{
  "gain_aug_db": 10,
  "shampoo_beta": 0.95,
  "one_sided": false,
  "batch_size": 64
}
Rows from block 8 of a small CTC audio transcriber, named by matrix and row number. Rows with one number belong to one channel. Each number is 50 + 15 x the weight over its row's rms, rounded and kept within 0 to 99. All counts start at 0.
After each channel's rows are labels from the 100 clips, of 14976, where the channel reaches its highest value: "top examples" is what is common among them. Only what is clearly more common there than usual is listed. The data: short read English sentences (LibriTTS-R). In brackets: how many of the 100.
# convs0: first width-7 conv (model.blocks.8.convs.0.weight, 144x144x7, each kernel summed), inputs 0-143
# convs1: second width-7 conv (model.blocks.8.convs.1.weight, 144x144x7, transposed, each kernel summed), outputs 0-143

convs0.95:65 58 60 40 50 35 55 16 61 26 41 47 26 48 22 60 39 35 34 44 33 52 10 49 55 66 43 56 45 31 33 70 43 56 65 37 56 53 50 47 14 43 11 45 81 14 53 56 42 41 62 45 62 78 64 39 59 44 47 40 58 37 44 78 60 47 38 87 28 61 47 44 44 48 59 53 58 57 28 52 55 70 73 57 34 57 60 67 79 58 64 54 60 68 42 60 52 29 28 32 48 31 52 49 36 48 67 58 06 45 60 41 73 71 44 41 52 59 42 60 57 39 61 13 37 69 40 54 62 55 64 38 64 58 57 63 63 48 59 49 61 52 45 46
convs1.95:47 52 49 50 21 41 64 78 39 60 61 36 07 47 53 34 47 39 34 48 42 33 51 44 76 33 33 51 51 51 28 68 55 42 56 34 56 67 37 53 60 54 63 75 47 62 15 41 43 42 26 42 37 54 42 63 53 49 46 41 49 59 64 44 33 54 27 52 47 54 61 30 64 47 40 37 63 70 72 52 19 33 29 51 54 52 35 38 33 27 47 61 53 24 60 35 23 45 30 45 39 53 58 58 67 39 73 75 68 63 48 51 31 54 69 56 33 36 49 16 42 62 31 41 37 38 74 21 49 45 14 38 53 82 25 40 40 65 31 45 66 68 62 65
top examples: the word "but" (38)

convs0.10:61 22 62 17 26 53 34 62 28 35 32 42 28 04 52 59 34 46 65 37 32 68 60 73 66 48 42 32 64 44 50 58 51 34 41 66 55 58 45 39 43 70 52 65 46 46 56 60 49 47 49 38 39 36 37 61 23 62 54 56 46 36 50 56 74 59 70 61 38 30 50 39 40 54 57 82 46 57 45 23 46 38 14 57 63 72 59 32 34 63 42 31 45 49 23 51 47 73 54 71 46 13 63 67 41 42 28 66 37 48 45 29 41 65 32 54 59 32 49 36 38 41 56 50 47 77 39 79 59 43 60 45 37 81 77 45 43 48 35 60 34 38 47 30
convs1.10:68 77 62 40 68 48 40 69 29 76 00 52 74 48 85 54 44 55 21 47 35 51 60 68 51 44 37 61 44 45 57 56 56 35 47 43 31 56 56 70 48 50 30 55 73 26 65 48 53 05 44 21 42 59 57 37 39 58 21 37 32 30 37 53 49 53 30 55 63 46 66 43 62 79 23 58 48 72 42 46 52 66 42 51 49 26 39 59 41 46 30 62 61 60 57 44 55 52 58 51 51 35 64 50 42 65 53 75 21 43 45 33 67 43 45 38 68 28 54 47 68 57 59 53 52 61 66 27 72 68 48 37 34 47 40 76 59 58 53 47 77 45 52 24
top examples: voice: female (83); the word "i" (56); the word "and" (27)

convs0.36:38 55 71 39 65 74 29 78 60 43 51 42 53 44 60 29 60 60 49 43 57 36 43 29 36 71 39 47 50 42 37 89 60 31 64 27 66 89 59 05 49 54 49 45 41 43 53 37 49 61 49 38 68 54 41 36 50 64 45 53 44 78 56 32 58 49 28 62 35 31 69 58 61 23 42 44 47 40 51 67 40 43 41 44 43 61 41 40 68 42 49 47 44 64 24 56 30 46 62 78 36 40 52 39 54 54 90 45 63 90 49 54 88 52 53 57 27 48 14 45 63 31 70 46 35 40 41 68 51 58 47 57 53 52 54 35 32 74 67 56 36 54 42 32
convs1.36:67 53 42 40 45 43 41 73 57 19 43 52 51 57 31 71 62 34 72 64 39 57 57 47 44 64 49 68 49 46 11 71 47 32 51 35 62 45 58 33 54 47 54 26 44 30 49 24 44 34 50 52 50 55 55 56 70 52 62 30 43 46 47 64 55 36 31 72 36 43 69 69 69 59 41 37 35 77 64 62 55 63 60 90 36 41 62 35 51 77 48 24 36 55 43 24 61 36 42 72 27 61 44 45 43 56 56 29 25 39 38 59 35 46 24 26 44 38 50 87 28 78 56 24 45 46 30 45 82 39 53 64 28 64 56 65 31 47 69 34 37 46 57 45
top examples: the word "i" (53); the word "my" (39)

convs0.124:34 62 52 68 42 37 33 61 47 28 54 58 70 40 48 66 36 30 45 64 52 43 70 59 18 41 00 62 58 66 26 54 43 50 58 53 63 51 38 47 50 67 61 19 69 48 50 68 60 64 62 35 41 35 73 66 63 42 30 46 68 48 32 49 45 47 35 64 39 75 46 32 64 21 39 44 55 35 55 59 27 65 50 69 55 38 65 32 68 50 47 55 30 48 45 27 56 45 86 71 37 42 26 66 60 38 55 62 36 43 47 66 11 81 52 63 39 66 46 28 49 34 53 51 44 38 71 47 61 23 56 46 74 64 67 39 54 64 39 54 38 32 58 30
convs1.124:82 64 55 59 65 38 11 72 35 49 41 50 70 39 45 62 68 67 59 44 45 42 14 35 35 52 55 70 51 76 36 43 43 46 70 44 28 60 66 71 40 45 54 63 61 46 69 27 29 44 51 35 56 70 55 45 42 63 23 52 67 52 62 68 51 56 46 61 50 56 63 90 35 46 41 69 57 52 58 61 52 52 58 47 60 45 48 57 58 44 45 53 76 57 29 45 50 62 70 67 51 62 47 64 51 44 33 58 47 54 49 52 63 50 58 61 68 57 52 50 74 86 37 29 77 99 32 55 86 45 53 51 64 45 31 57 32 29 26 19 51 63 50 38
top examples: the word "i" (48)

convs0.40:35 34 78 50 74 62 42 66 66 19 47 71 25 60 56 75 55 53 36 46 44 31 56 44 46 60 50 44 30 53 56 53 44 65 81 36 50 33 32 60 76 61 69 67 45 76 57 70 26 52 57 36 54 49 64 42 70 53 30 63 46 72 68 32 49 35 34 62 50 67 80 23 58 36 23 45 57 48 61 41 37 75 66 59 25 25 52 44 39 51 33 53 55 45 32 43 20 34 46 50 23 33 36 53 61 46 44 67 48 47 71 65 39 78 44 62 69 71 56 53 44 43 58 46 80 77 45 38 55 49 17 38 47 31 46 65 38 52 37 45 74 71 55 44
convs1.40:41 54 28 36 24 37 83 57 43 61 38 65 47 42 43 59 65 22 54 66 59 55 56 44 54 61 25 48 55 77 39 73 56 42 35 41 53 61 62 58 44 75 38 51 50 21 12 25 51 28 33 49 48 44 46 30 47 79 36 52 18 39 46 44 29 58 62 28 48 31 77 44 59 57 62 67 65 39 50 61 54 56 44 52 65 45 56 31 42 55 49 18 81 46 36 72 68 53 48 61 67 64 67 46 38 54 65 41 41 31 44 48 32 43 53 34 20 32 53 06 69 53 28 47 48 51 66 31 45 52 54 53 53 69 20 59 22 42 65 47 31 54 57 48
top examples: the word "what" (45)

convs0.101:48 33 45 37 33 01 32 55 60 54 24 44 37 43 63 56 51 61 53 46 80 55 51 47 51 36 20 38 52 29 68 27 62 46 33 58 44 69 54 62 54 42 48 51 62 36 69 35 71 47 65 50 50 76 34 37 41 60 31 76 49 65 50 49 61 41 48 50 68 64 59 21 33 35 54 82 38 55 60 47 65 53 50 36 48 56 47 58 91 40 54 55 41 65 39 51 65 52 43 81 69 32 51 51 65 51 49 51 50 78 17 60 37 37 38 41 49 36 46 45 46 86 24 41 51 28 63 58 41 75 55 45 41 69 20 72 61 47 67 73 30 42 60 22
convs1.101:30 36 36 47 56 45 25 44 43 40 59 44 33 60 73 71 51 25 49 44 73 15 64 59 37 23 43 53 43 20 54 32 64 35 44 52 81 46 60 44 71 56 58 18 51 34 38 59 78 62 59 52 48 38 53 64 63 74 27 77 27 37 42 44 37 24 67 31 46 41 43 49 62 50 23 46 30 47 29 51 27 63 71 61 39 53 59 53 77 57 51 34 52 43 40 34 65 38 41 39 36 64 70 63 61 73 55 46 32 26 33 67 85 49 55 58 28 43 59 58 40 52 48 26 14 45 38 53 33 45 45 38 49 41 48 68 63 50 50 77 54 35 34 56
top examples: the word "of" (29); the word "think" (28)

convs0.51:26 50 46 40 55 77 42 55 58 41 54 72 64 29 44 42 30 64 73 44 52 60 61 39 52 53 41 64 23 40 56 51 45 39 33 35 39 40 32 36 41 88 65 30 22 29 32 35 69 50 50 21 90 49 83 48 56 58 47 34 53 43 50 65 48 50 61 34 46 29 25 57 51 48 33 57 43 58 37 48 55 38 55 41 66 44 66 39 48 41 40 40 54 36 41 25 38 39 51 69 56 55 42 61 43 44 54 41 54 66 67 52 43 40 52 87 79 51 65 71 68 33 33 38 77 60 72 42 75 34 53 37 66 79 55 60 39 41 45 35 49 35 61 00
convs1.51:17 81 25 59 52 28 48 36 23 32 31 20 61 55 47 67 62 53 48 58 66 64 40 37 37 38 38 59 37 55 62 68 06 74 52 74 31 50 71 37 45 62 55 39 60 68 45 29 50 72 53 63 57 35 51 57 49 36 59 43 71 46 65 44 45 63 47 35 48 38 44 89 60 26 36 29 38 66 36 31 32 39 41 64 30 48 32 46 27 55 43 25 52 45 46 46 20 54 59 30 70 71 62 41 56 44 28 23 49 43 29 53 53 43 38 40 48 27 43 76 47 58 43 33 66 41 49 47 66 41 53 69 32 68 63 71 47 56 52 49 58 55 54 20
top examples: the word "you" (44)

convs0.96:48 31 34 46 33 55 45 73 44 69 49 35 68 70 70 40 23 49 48 24 49 47 26 62 58 34 69 60 69 44 40 46 46 31 75 87 52 17 56 84 38 33 73 69 50 63 81 77 70 73 34 33 31 63 19 43 16 50 39 32 49 66 56 63 58 32 21 46 56 65 44 48 55 47 44 53 50 65 55 61 44 41 37 50 67 58 41 34 73 58 55 38 45 75 51 32 51 58 75 61 32 61 53 28 40 45 82 63 25 62 41 42 36 59 54 64 39 56 44 61 67 43 35 40 67 65 40 51 38 28 52 61 56 62 49 33 48 36 61 59 37 50 51 49
convs1.96:43 48 78 48 54 57 38 43 52 42 72 48 57 41 41 77 59 73 65 49 44 21 34 76 75 32 59 43 47 42 38 42 81 47 49 51 29 86 33 54 46 37 85 03 50 37 26 60 67 32 65 57 29 69 62 28 37 40 64 36 50 34 58 51 56 65 66 62 41 45 72 50 34 49 56 45 16 46 29 53 66 77 67 40 67 55 67 30 68 67 57 48 45 68 42 62 42 49 37 63 67 41 36 52 38 53 48 48 28 80 70 61 63 46 52 58 44 68 29 36 61 47 54 52 22 49 39 56 46 40 66 52 40 44 48 42 53 66 49 14 59 66 32 38
top examples: voice: female (82); the word "it" (46)

convs0.113:59 59 61 31 53 63 30 65 42 52 46 54 28 48 36 62 40 53 26 75 52 59 28 70 42 58 67 47 54 52 75 65 58 58 53 41 27 64 48 56 30 54 34 52 58 41 55 41 42 32 75 25 43 37 17 72 45 66 42 47 75 45 36 25 45 16 21 31 50 37 73 48 41 46 74 31 52 69 60 68 68 49 55 47 31 51 44 73 52 61 76 29 31 42 46 68 41 41 50 52 39 35 45 52 58 78 57 70 44 82 43 21 77 54 45 68 46 49 25 56 71 33 56 36 68 37 21 58 59 52 30 68 43 53 64 42 66 31 61 38 33 38 37 26
convs1.113:28 73 42 40 16 53 37 88 55 09 33 63 53 78 53 64 55 48 48 71 59 57 26 79 50 55 57 57 53 66 38 61 62 41 58 34 57 42 37 44 51 56 46 56 51 34 47 64 47 14 54 39 48 54 47 58 36 65 51 35 46 57 29 34 49 61 38 26 79 45 37 51 36 64 26 43 56 66 50 23 41 11 37 75 39 50 38 33 69 44 38 53 43 63 73 48 44 15 42 73 47 35 85 43 30 44 54 45 31 69 62 47 45 65 31 65 51 36 50 51 48 64 54 44 25 40 51 67 63 27 44 46 30 47 62 57 38 26 38 34 49 73 57 41
top examples: the word "i" (52)

convs0.74:55 50 78 40 46 12 50 50 22 56 46 25 48 44 63 56 40 48 48 34 45 50 60 55 43 50 55 74 52 74 42 69 25 40 59 53 36 59 57 65 28 46 74 48 33 49 50 62 53 69 53 29 20 44 47 42 40 47 55 69 64 55 60 64 44 32 46 60 27 33 45 54 52 42 23 75 50 62 72 42 53 50 30 58 45 21 68 48 56 50 33 87 86 54 24 16 41 39 62 39 39 58 47 44 65 45 45 64 64 62 25 19 39 70 59 49 64 37 41 40 63 93 57 35 50 37 55 54 52 85 60 48 47 53 64 57 54 47 54 33 37 40 88 53
convs1.74:43 31 33 40 34 59 70 63 53 39 36 46 46 55 37 65 31 83 33 79 60 46 67 50 47 68 63 39 48 32 60 68 37 48 53 43 66 54 70 59 48 62 58 57 38 56 56 46 48 21 73 57 60 71 44 18 68 52 28 43 46 72 39 32 56 70 50 44 61 71 36 43 60 77 45 65 64 28 68 70 56 65 50 36 58 73 58 64 76 19 31 54 42 47 49 18 41 55 38 60 56 40 40 41 70 69 58 52 54 62 15 40 49 57 62 79 49 66 56 56 56 36 60 53 35 40 45 73 43 26 76 76 63 69 39 31 13 48 73 47 34 66 61 48
top examples: the word "you" (58)

convs0.137:16 48 48 61 21 51 59 89 36 55 43 64 47 47 71 50 51 49 59 84 60 62 57 57 87 41 48 43 42 90 52 51 59 38 50 45 60 33 44 67 59 27 69 53 64 49 09 30 27 63 40 61 30 50 44 44 40 48 46 54 71 63 36 32 45 52 49 30 48 55 41 48 39 36 31 41 44 45 50 53 37 31 27 37 49 52 76 38 49 47 56 63 89 82 61 44 61 20 48 51 44 61 51 47 41 03 31 38 39 42 38 39 61 55 41 47 44 41 34 35 84 50 54 40 57 64 43 20 64 26 44 62 57 52 45 51 64 50 55 48 43 39 37 71
convs1.137:51 65 51 34 64 52 61 52 69 17 85 62 62 82 37 44 18 41 45 55 71 83 52 66 55 62 71 19 47 29 33 52 65 57 48 49 46 50 54 36 51 47 44 80 60 19 32 61 55 48 57 62 58 71 39 34 77 47 69 45 46 47 52 61 43 65 39 60 55 62 44 21 53 64 59 66 40 60 55 74 65 61 55 17 71 53 29 52 33 42 56 55 28 35 43 71 41 59 44 72 38 37 57 31 65 60 63 47 44 38 53 45 41 65 24 65 42 71 66 61 42 47 58 69 32 27 25 80 19 50 54 88 54 56 42 50 62 49 43 40 55 53 56 52
top examples: the word "you" (35)

convs0.116:58 29 28 64 55 61 26 42 27 33 55 65 51 59 44 47 55 56 29 62 56 69 52 51 35 66 44 73 65 34 60 65 44 56 70 44 62 63 39 59 72 48 70 57 52 65 71 18 31 81 61 42 37 31 46 58 47 34 46 34 59 32 38 55 12 52 37 59 43 47 76 61 41 42 34 64 59 63 37 34 45 14 62 41 61 42 40 54 53 53 40 31 42 20 16 48 52 53 26 40 02 65 50 26 33 51 42 45 27 43 35 59 69 48 53 70 57 38 31 41 53 56 56 39 51 46 37 62 40 67 71 48 46 30 50 35 73 33 25 43 47 56 79 54
convs1.116:44 51 52 47 70 62 46 58 50 59 56 16 39 65 62 47 55 46 36 19 55 51 32 54 32 35 66 58 39 52 41 55 53 22 49 58 40 53 13 53 58 39 59 46 22 54 66 79 32 13 45 41 36 49 41 72 64 39 55 43 53 55 45 54 73 36 31 40 49 61 33 59 73 36 46 27 56 67 40 21 24 40 79 16 73 55 49 56 39 62 77 50 73 63 41 76 28 56 55 74 71 43 44 36 51 59 59 65 35 32 43 38 71 50 66 65 55 57 33 26 45 78 50 69 45 33 46 31 56 56 55 61 40 60 77 53 34 54 50 77 47 61 34 70
top examples: the word "you" (35)

convs0.58:47 43 06 48 78 45 50 86 58 45 61 25 56 43 73 42 16 47 39 46 96 62 18 69 52 49 62 41 49 20 57 69 65 38 50 25 44 33 30 32 54 39 62 32 41 59 48 56 58 50 42 64 36 44 24 64 46 43 53 55 44 57 48 62 67 42 44 70 46 41 51 65 51 43 54 58 33 59 44 42 71 50 46 44 74 43 32 66 51 47 60 62 75 68 50 66 33 36 32 22 45 33 41 52 56 45 74 41 36 43 34 57 49 71 50 47 47 41 59 32 21 74 52 45 37 55 56 28 50 37 73 38 43 33 52 36 49 07 45 45 41 82 59 44
convs1.58:40 12 37 53 58 48 69 64 44 48 46 28 57 94 78 55 47 35 62 42 65 44 37 41 36 53 29 33 63 25 12 67 81 25 68 47 41 34 53 40 38 55 67 67 47 22 27 48 54 48 60 41 67 46 48 77 48 40 61 46 67 68 42 41 16 27 45 57 41 53 42 35 60 40 40 45 42 72 46 48 36 42 42 40 73 50 49 30 34 50 61 64 24 58 36 44 52 59 68 53 64 20 44 66 28 65 43 32 43 53 49 41 55 29 57 90 38 58 80 35 49 41 33 50 27 38 47 56 59 58 51 59 42 56 72 42 54 51 30 42 65 23 37 48
top examples: the word "you" (64)

convs0.69:42 67 73 67 07 58 49 30 39 69 23 49 33 38 67 49 63 56 26 37 51 31 31 65 35 37 45 50 42 60 63 47 19 56 77 29 71 45 31 66 44 47 30 63 44 42 52 56 50 49 49 34 54 51 61 54 52 67 61 82 59 71 50 02 42 22 72 70 62 39 53 49 35 35 44 66 39 53 69 39 39 32 58 67 41 66 40 55 51 56 61 75 49 54 75 38 54 28 65 50 42 42 41 51 46 50 51 49 50 49 21 51 39 63 55 54 52 36 51 56 09 40 24 44 37 64 40 19 53 83 78 60 63 37 69 51 68 43 46 53 44 47 58 59
convs1.69:69 49 43 45 36 67 54 39 50 50 64 62 77 55 46 64 32 76 38 61 50 38 74 34 60 61 45 50 55 67 36 47 47 28 52 53 33 47 55 52 66 45 35 38 64 64 39 38 42 40 68 58 45 78 40 61 49 55 61 24 31 50 57 82 24 42 68 42 66 41 42 43 30 51 62 39 32 31 46 44 64 43 64 78 33 10 86 36 75 52 52 65 51 47 61 39 68 61 58 42 64 79 52 65 58 75 41 64 53 29 76 56 48 69 36 42 52 55 58 61 52 38 41 85 58 53 39 62 73 64 53 76 20 68 68 45 61 43 18 27 70 31 49 67
top examples: the word "be" (29)

convs0.66:41 31 46 62 58 67 46 79 37 42 71 60 35 45 45 72 31 53 44 60 57 08 12 66 48 45 46 49 27 61 40 52 60 39 41 48 77 35 41 59 64 28 47 60 34 38 80 50 28 73 53 56 47 64 42 46 67 53 57 34 39 34 39 41 61 46 49 33 42 51 75 61 35 44 59 43 76 57 61 29 15 48 58 43 51 64 63 37 43 69 68 47 32 74 35 57 74 26 53 50 24 52 64 78 52 40 69 72 49 61 13 30 43 42 51 43 62 61 55 48 48 38 51 32 47 60 50 14 55 73 52 57 67 65 35 40 42 39 37 46 30 57 17 47
convs1.66:55 69 54 57 44 63 57 46 43 61 55 44 49 55 40 54 43 62 44 33 68 28 63 62 44 46 49 38 60 39 39 61 43 45 52 66 58 55 36 43 52 38 32 53 61 45 57 57 52 52 55 64 57 69 61 58 33 73 58 44 42 58 36 54 38 63 55 39 41 49 56 27 27 51 76 50 50 19 38 36 74 65 45 73 68 42 76 56 73 59 70 21 55 38 36 72 49 37 73 95 67 49 51 64 40 73 44 31 42 19 36 26 24 56 52 40 58 93 57 73 45 65 37 60 47 53 34 50 58 00 49 63 52 49 51 51 36 49 61 19 55 63 56 53
top examples: voice: female (89); the word "and" (49)

convs0.75:32 45 54 53 63 42 37 42 63 66 57 63 59 52 56 48 23 51 48 33 46 74 62 44 61 55 54 97 59 23 20 40 14 46 47 45 58 71 73 52 54 41 42 60 53 49 87 37 41 80 64 78 23 58 35 06 57 52 56 49 41 18 20 43 57 44 64 75 44 45 18 54 77 54 45 65 54 72 28 64 34 72 43 53 33 42 49 38 61 57 40 48 73 56 28 65 44 67 50 71 35 41 48 57 38 41 51 52 33 45 63 46 41 48 69 68 50 46 45 18 27 49 58 46 53 71 59 42 58 60 58 45 72 41 38 50 38 42 69 57 50 64 51 50
convs1.75:51 65 49 38 29 41 48 73 52 50 57 62 65 48 53 39 35 75 79 35 50 61 71 41 60 46 22 37 37 47 20 32 34 50 44 61 66 49 64 81 67 49 54 66 81 43 53 31 40 59 41 53 58 77 38 42 46 50 38 67 36 37 43 45 85 79 69 52 33 48 25 59 46 39 27 75 73 56 54 53 32 47 41 20 68 43 50 56 46 78 63 62 35 39 47 37 30 31 52 77 31 40 69 41 61 46 59 48 41 73 34 29 39 64 47 52 70 60 69 64 30 66 47 46 25 67 47 51 68 69 47 53 50 38 66 36 30 36 86 40 32 55 67 50
top examples: the word "i" (47)

convs0.82:42 38 23 46 73 57 56 55 49 52 66 55 20 11 57 47 34 66 41 41 34 75 36 59 22 50 51 64 37 64 50 25 24 46 58 55 59 59 35 69 28 42 48 22 67 45 32 47 69 43 56 56 55 29 22 39 69 61 36 60 47 79 34 39 45 46 81 72 22 37 43 29 25 61 32 58 67 63 34 32 35 41 51 48 53 30 43 48 57 65 38 33 35 55 43 58 30 34 36 58 59 37 38 46 62 61 55 63 74 38 42 41 55 35 67 39 38 62 48 48 50 36 26 39 60 74 42 43 06 50 48 48 35 49 37 37 59 54 38 17 52 32 48 25
convs1.82:41 39 46 43 76 57 59 61 21 54 32 70 69 67 53 69 26 49 41 60 54 61 45 29 54 36 66 52 43 45 12 50 37 34 67 29 48 46 33 33 59 37 58 38 71 14 56 39 59 31 42 44 56 45 53 72 57 53 29 17 64 35 56 46 28 50 66 57 41 64 58 60 54 45 57 43 80 50 50 30 62 42 51 56 72 41 48 60 42 29 40 32 59 51 56 49 22 45 61 24 23 63 59 55 58 52 42 66 75 63 22 33 38 62 29 42 33 55 60 50 41 26 33 32 53 64 82 54 65 56 45 48 76 44 83 36 54 42 14 30 63 66 62 36
top examples: the word "my" (26)

convs0.64:38 48 29 32 66 58 45 35 27 63 64 44 50 29 41 74 36 60 46 69 32 55 53 60 74 48 24 62 22 40 13 57 45 43 61 42 45 65 66 43 41 37 56 50 36 51 11 54 56 75 27 40 38 43 84 53 71 63 62 49 39 49 80 34 59 70 70 56 47 38 58 57 42 18 59 60 69 26 48 66 60 44 61 69 50 56 34 46 36 52 54 44 52 47 42 56 44 90 53 29 54 45 75 47 49 60 48 36 82 51 59 69 63 41 42 40 42 38 61 55 56 36 71 71 57 46 15 59 67 40 39 54 25 34 59 70 39 59 17 37 69 59 52 50
convs1.64:66 36 65 82 67 37 43 47 27 55 68 36 76 14 70 48 61 08 55 61 48 64 46 29 48 43 49 49 35 30 56 42 66 33 38 28 46 59 60 49 44 64 38 51 43 54 28 51 56 63 31 39 29 61 59 41 26 26 88 46 64 37 54 45 51 60 34 52 58 51 49 27 56 42 38 73 56 44 64 87 48 63 31 66 56 70 49 16 55 58 49 46 36 64 30 67 63 23 54 39 54 59 42 51 54 40 43 29 56 60 62 48 31 72 68 37 49 17 58 25 40 60 41 59 71 38 71 40 72 54 33 72 35 71 48 39 50 35 33 55 40 59 50 67
top examples: the word "of" (27)

convs0.63:34 65 43 56 43 66 45 52 47 34 77 65 51 21 50 39 54 63 47 66 50 41 60 26 53 37 36 34 63 83 44 84 38 62 30 54 56 59 58 52 47 49 59 20 67 52 76 75 64 28 55 53 39 73 38 40 34 54 29 55 37 31 50 40 72 61 34 78 45 50 61 40 59 81 47 48 52 46 44 25 46 61 51 36 40 53 61 34 41 44 30 46 46 28 38 51 46 57 49 53 23 59 40 62 29 39 21 53 71 61 21 55 28 44 81 59 58 38 85 18 75 68 44 46 45 78 31 34 40 44 46 52 23 37 57 35 53 46 70 71 55 52 46 32
convs1.63:71 67 58 73 51 51 73 44 17 51 49 69 65 51 39 59 51 52 28 44 69 57 35 65 54 44 35 58 51 39 54 37 62 40 28 38 60 42 77 37 47 37 45 62 57 40 27 75 68 66 78 45 76 64 64 28 58 69 47 56 55 56 58 54 29 39 42 53 46 66 40 45 55 54 63 57 49 28 53 77 56 51 67 47 63 43 47 46 30 17 24 43 46 15 58 73 37 37 32 29 61 42 70 37 82 65 47 30 78 15 55 35 52 51 27 50 68 76 52 68 46 71 48 49 48 46 52 51 41 35 49 62 46 69 54 59 31 43 58 20 71 71 28 28
top examples: the word "what" (34)

convs0.3:52 66 65 34 68 58 71 58 52 51 33 77 40 29 36 54 46 45 62 61 50 60 31 74 21 45 10 69 42 76 52 39 45 49 64 23 55 38 49 63 69 43 39 43 36 45 68 43 44 71 63 54 52 63 34 42 41 61 50 62 47 76 47 66 49 55 43 44 42 47 28 87 23 60 55 74 44 39 19 32 36 34 84 52 53 37 35 74 41 39 27 68 76 42 36 58 45 53 46 66 56 21 53 30 47 54 39 67 53 51 14 42 49 49 83 72 54 40 28 48 50 26 39 43 51 22 54 38 43 46 37 30 56 58 71 41 45 52 35 34 51 29 49 55
convs1.3:37 64 63 31 35 78 52 46 66 64 57 75 45 58 64 56 28 83 24 39 37 66 45 48 56 42 47 44 41 46 76 75 62 62 68 18 72 43 28 36 31 38 31 35 75 40 55 37 61 33 46 51 47 59 27 65 49 45 18 34 40 64 52 61 46 33 50 34 44 63 51 38 36 46 60 26 46 69 33 43 39 37 40 35 72 44 50 34 69 58 38 46 27 32 63 58 43 23 64 49 13 67 74 32 60 54 46 74 50 38 61 21 59 60 20 58 52 58 57 44 57 36 63 32 37 24 32 55 56 67 63 30 58 32 40 58 40 56 53 19 38 51 51 53
top examples: the word "what" (28)

convs0.93:73 73 26 38 53 66 41 51 62 74 31 71 34 54 58 62 46 22 48 80 32 33 41 38 40 68 89 73 45 66 56 72 57 45 78 41 56 59 46 49 30 37 59 38 28 54 36 59 52 44 87 47 35 29 43 83 55 48 34 41 45 40 72 55 38 46 61 31 62 54 37 56 38 58 76 65 58 48 65 43 30 63 65 54 51 69 34 61 70 19 42 58 38 32 37 52 47 37 81 61 41 43 47 35 42 49 52 72 34 58 47 29 27 32 44 30 78 42 34 43 40 52 10 52 61 62 49 59 40 46 53 43 58 56 41 45 53 28 54 50 29 39 69 40
convs1.93:53 66 59 46 11 62 59 38 41 54 71 91 69 47 45 39 63 47 01 44 65 51 25 55 44 63 13 50 38 41 42 39 77 58 55 59 41 56 43 59 24 45 32 31 42 72 72 60 59 32 35 25 61 70 54 40 35 55 25 35 57 55 30 51 43 50 48 54 40 34 65 62 67 69 55 43 36 46 53 57 50 69 35 54 62 24 60 18 52 60 43 59 79 55 47 48 53 66 55 58 37 64 44 45 37 59 63 48 34 43 74 42 45 54 41 40 54 60 52 44 55 64 39 63 34 89 60 40 71 35 59 70 59 55 48 38 59 31 27 47 60 94 49 46
top examples: the word "i" (39)

convs0.27:49 47 41 18 06 59 60 36 80 45 50 46 18 71 32 41 58 46 64 76 52 16 27 35 39 44 57 42 40 32 50 26 60 67 54 53 81 70 51 51 57 26 22 55 31 39 54 48 47 72 66 57 46 58 20 36 44 48 66 55 25 35 68 51 49 57 60 62 61 47 46 60 65 51 42 26 40 51 44 27 62 24 66 45 61 34 38 45 39 76 47 41 35 50 52 50 59 46 58 77 55 58 35 75 17 50 65 40 44 52 46 43 51 32 60 65 51 47 57 42 63 45 65 36 52 30 21 48 70 39 72 47 31 57 58 47 42 88 60 29 29 55 60 43
convs1.27:51 63 56 47 41 46 38 37 77 23 47 68 26 54 70 70 44 82 45 36 62 41 36 44 31 65 33 30 33 35 45 53 88 67 78 42 46 43 50 52 50 56 38 40 68 33 81 34 49 67 39 37 58 47 57 55 27 57 80 27 92 33 56 56 46 54 52 49 46 59 35 68 47 44 35 34 52 68 36 69 49 48 67 50 31 47 39 67 56 51 36 47 44 60 54 43 75 59 52 77 62 72 59 41 49 42 54 13 62 41 63 32 60 59 54 55 36 22 45 74 41 71 62 41 21 68 60 58 61 29 23 36 52 36 44 52 27 67 50 53 62 53 28 64
top examples: the word "i" (49)

convs0.2:55 30 67 62 53 58 66 51 67 31 62 47 44 72 38 57 60 48 63 47 40 99 31 25 39 58 44 39 94 62 49 57 47 36 43 47 43 11 35 44 63 73 67 58 23 54 64 39 49 54 67 41 56 40 36 60 68 49 46 55 58 53 48 41 37 97 78 57 63 80 48 61 41 60 37 66 62 49 69 62 40 59 45 56 53 37 39 84 32 53 18 52 27 49 38 42 71 80 35 48 41 63 58 49 55 61 42 64 43 72 60 62 59 54 47 15 71 50 47 47 60 41 33 53 67 31 56 52 59 45 52 35 39 38 55 63 62 40 80 62 59 41 55 56
convs1.2:70 21 44 66 52 58 69 43 66 70 30 43 55 78 55 46 78 36 25 36 33 74 49 71 50 61 45 44 57 30 55 51 73 49 39 48 55 49 62 38 58 51 51 46 48 57 36 42 44 47 43 78 52 44 18 44 51 36 31 69 78 57 51 39 52 28 27 40 68 60 57 20 52 39 60 49 35 21 51 55 59 44 35 64 68 25 49 74 48 27 27 50 59 50 42 86 28 48 56 47 79 54 65 43 70 52 40 44 46 40 57 37 29 55 46 56 28 55 88 66 67 55 15 28 31 57 57 52 54 49 59 22 54 47 56 31 68 52 68 60 49 49 15 45
top examples: voice: female (94)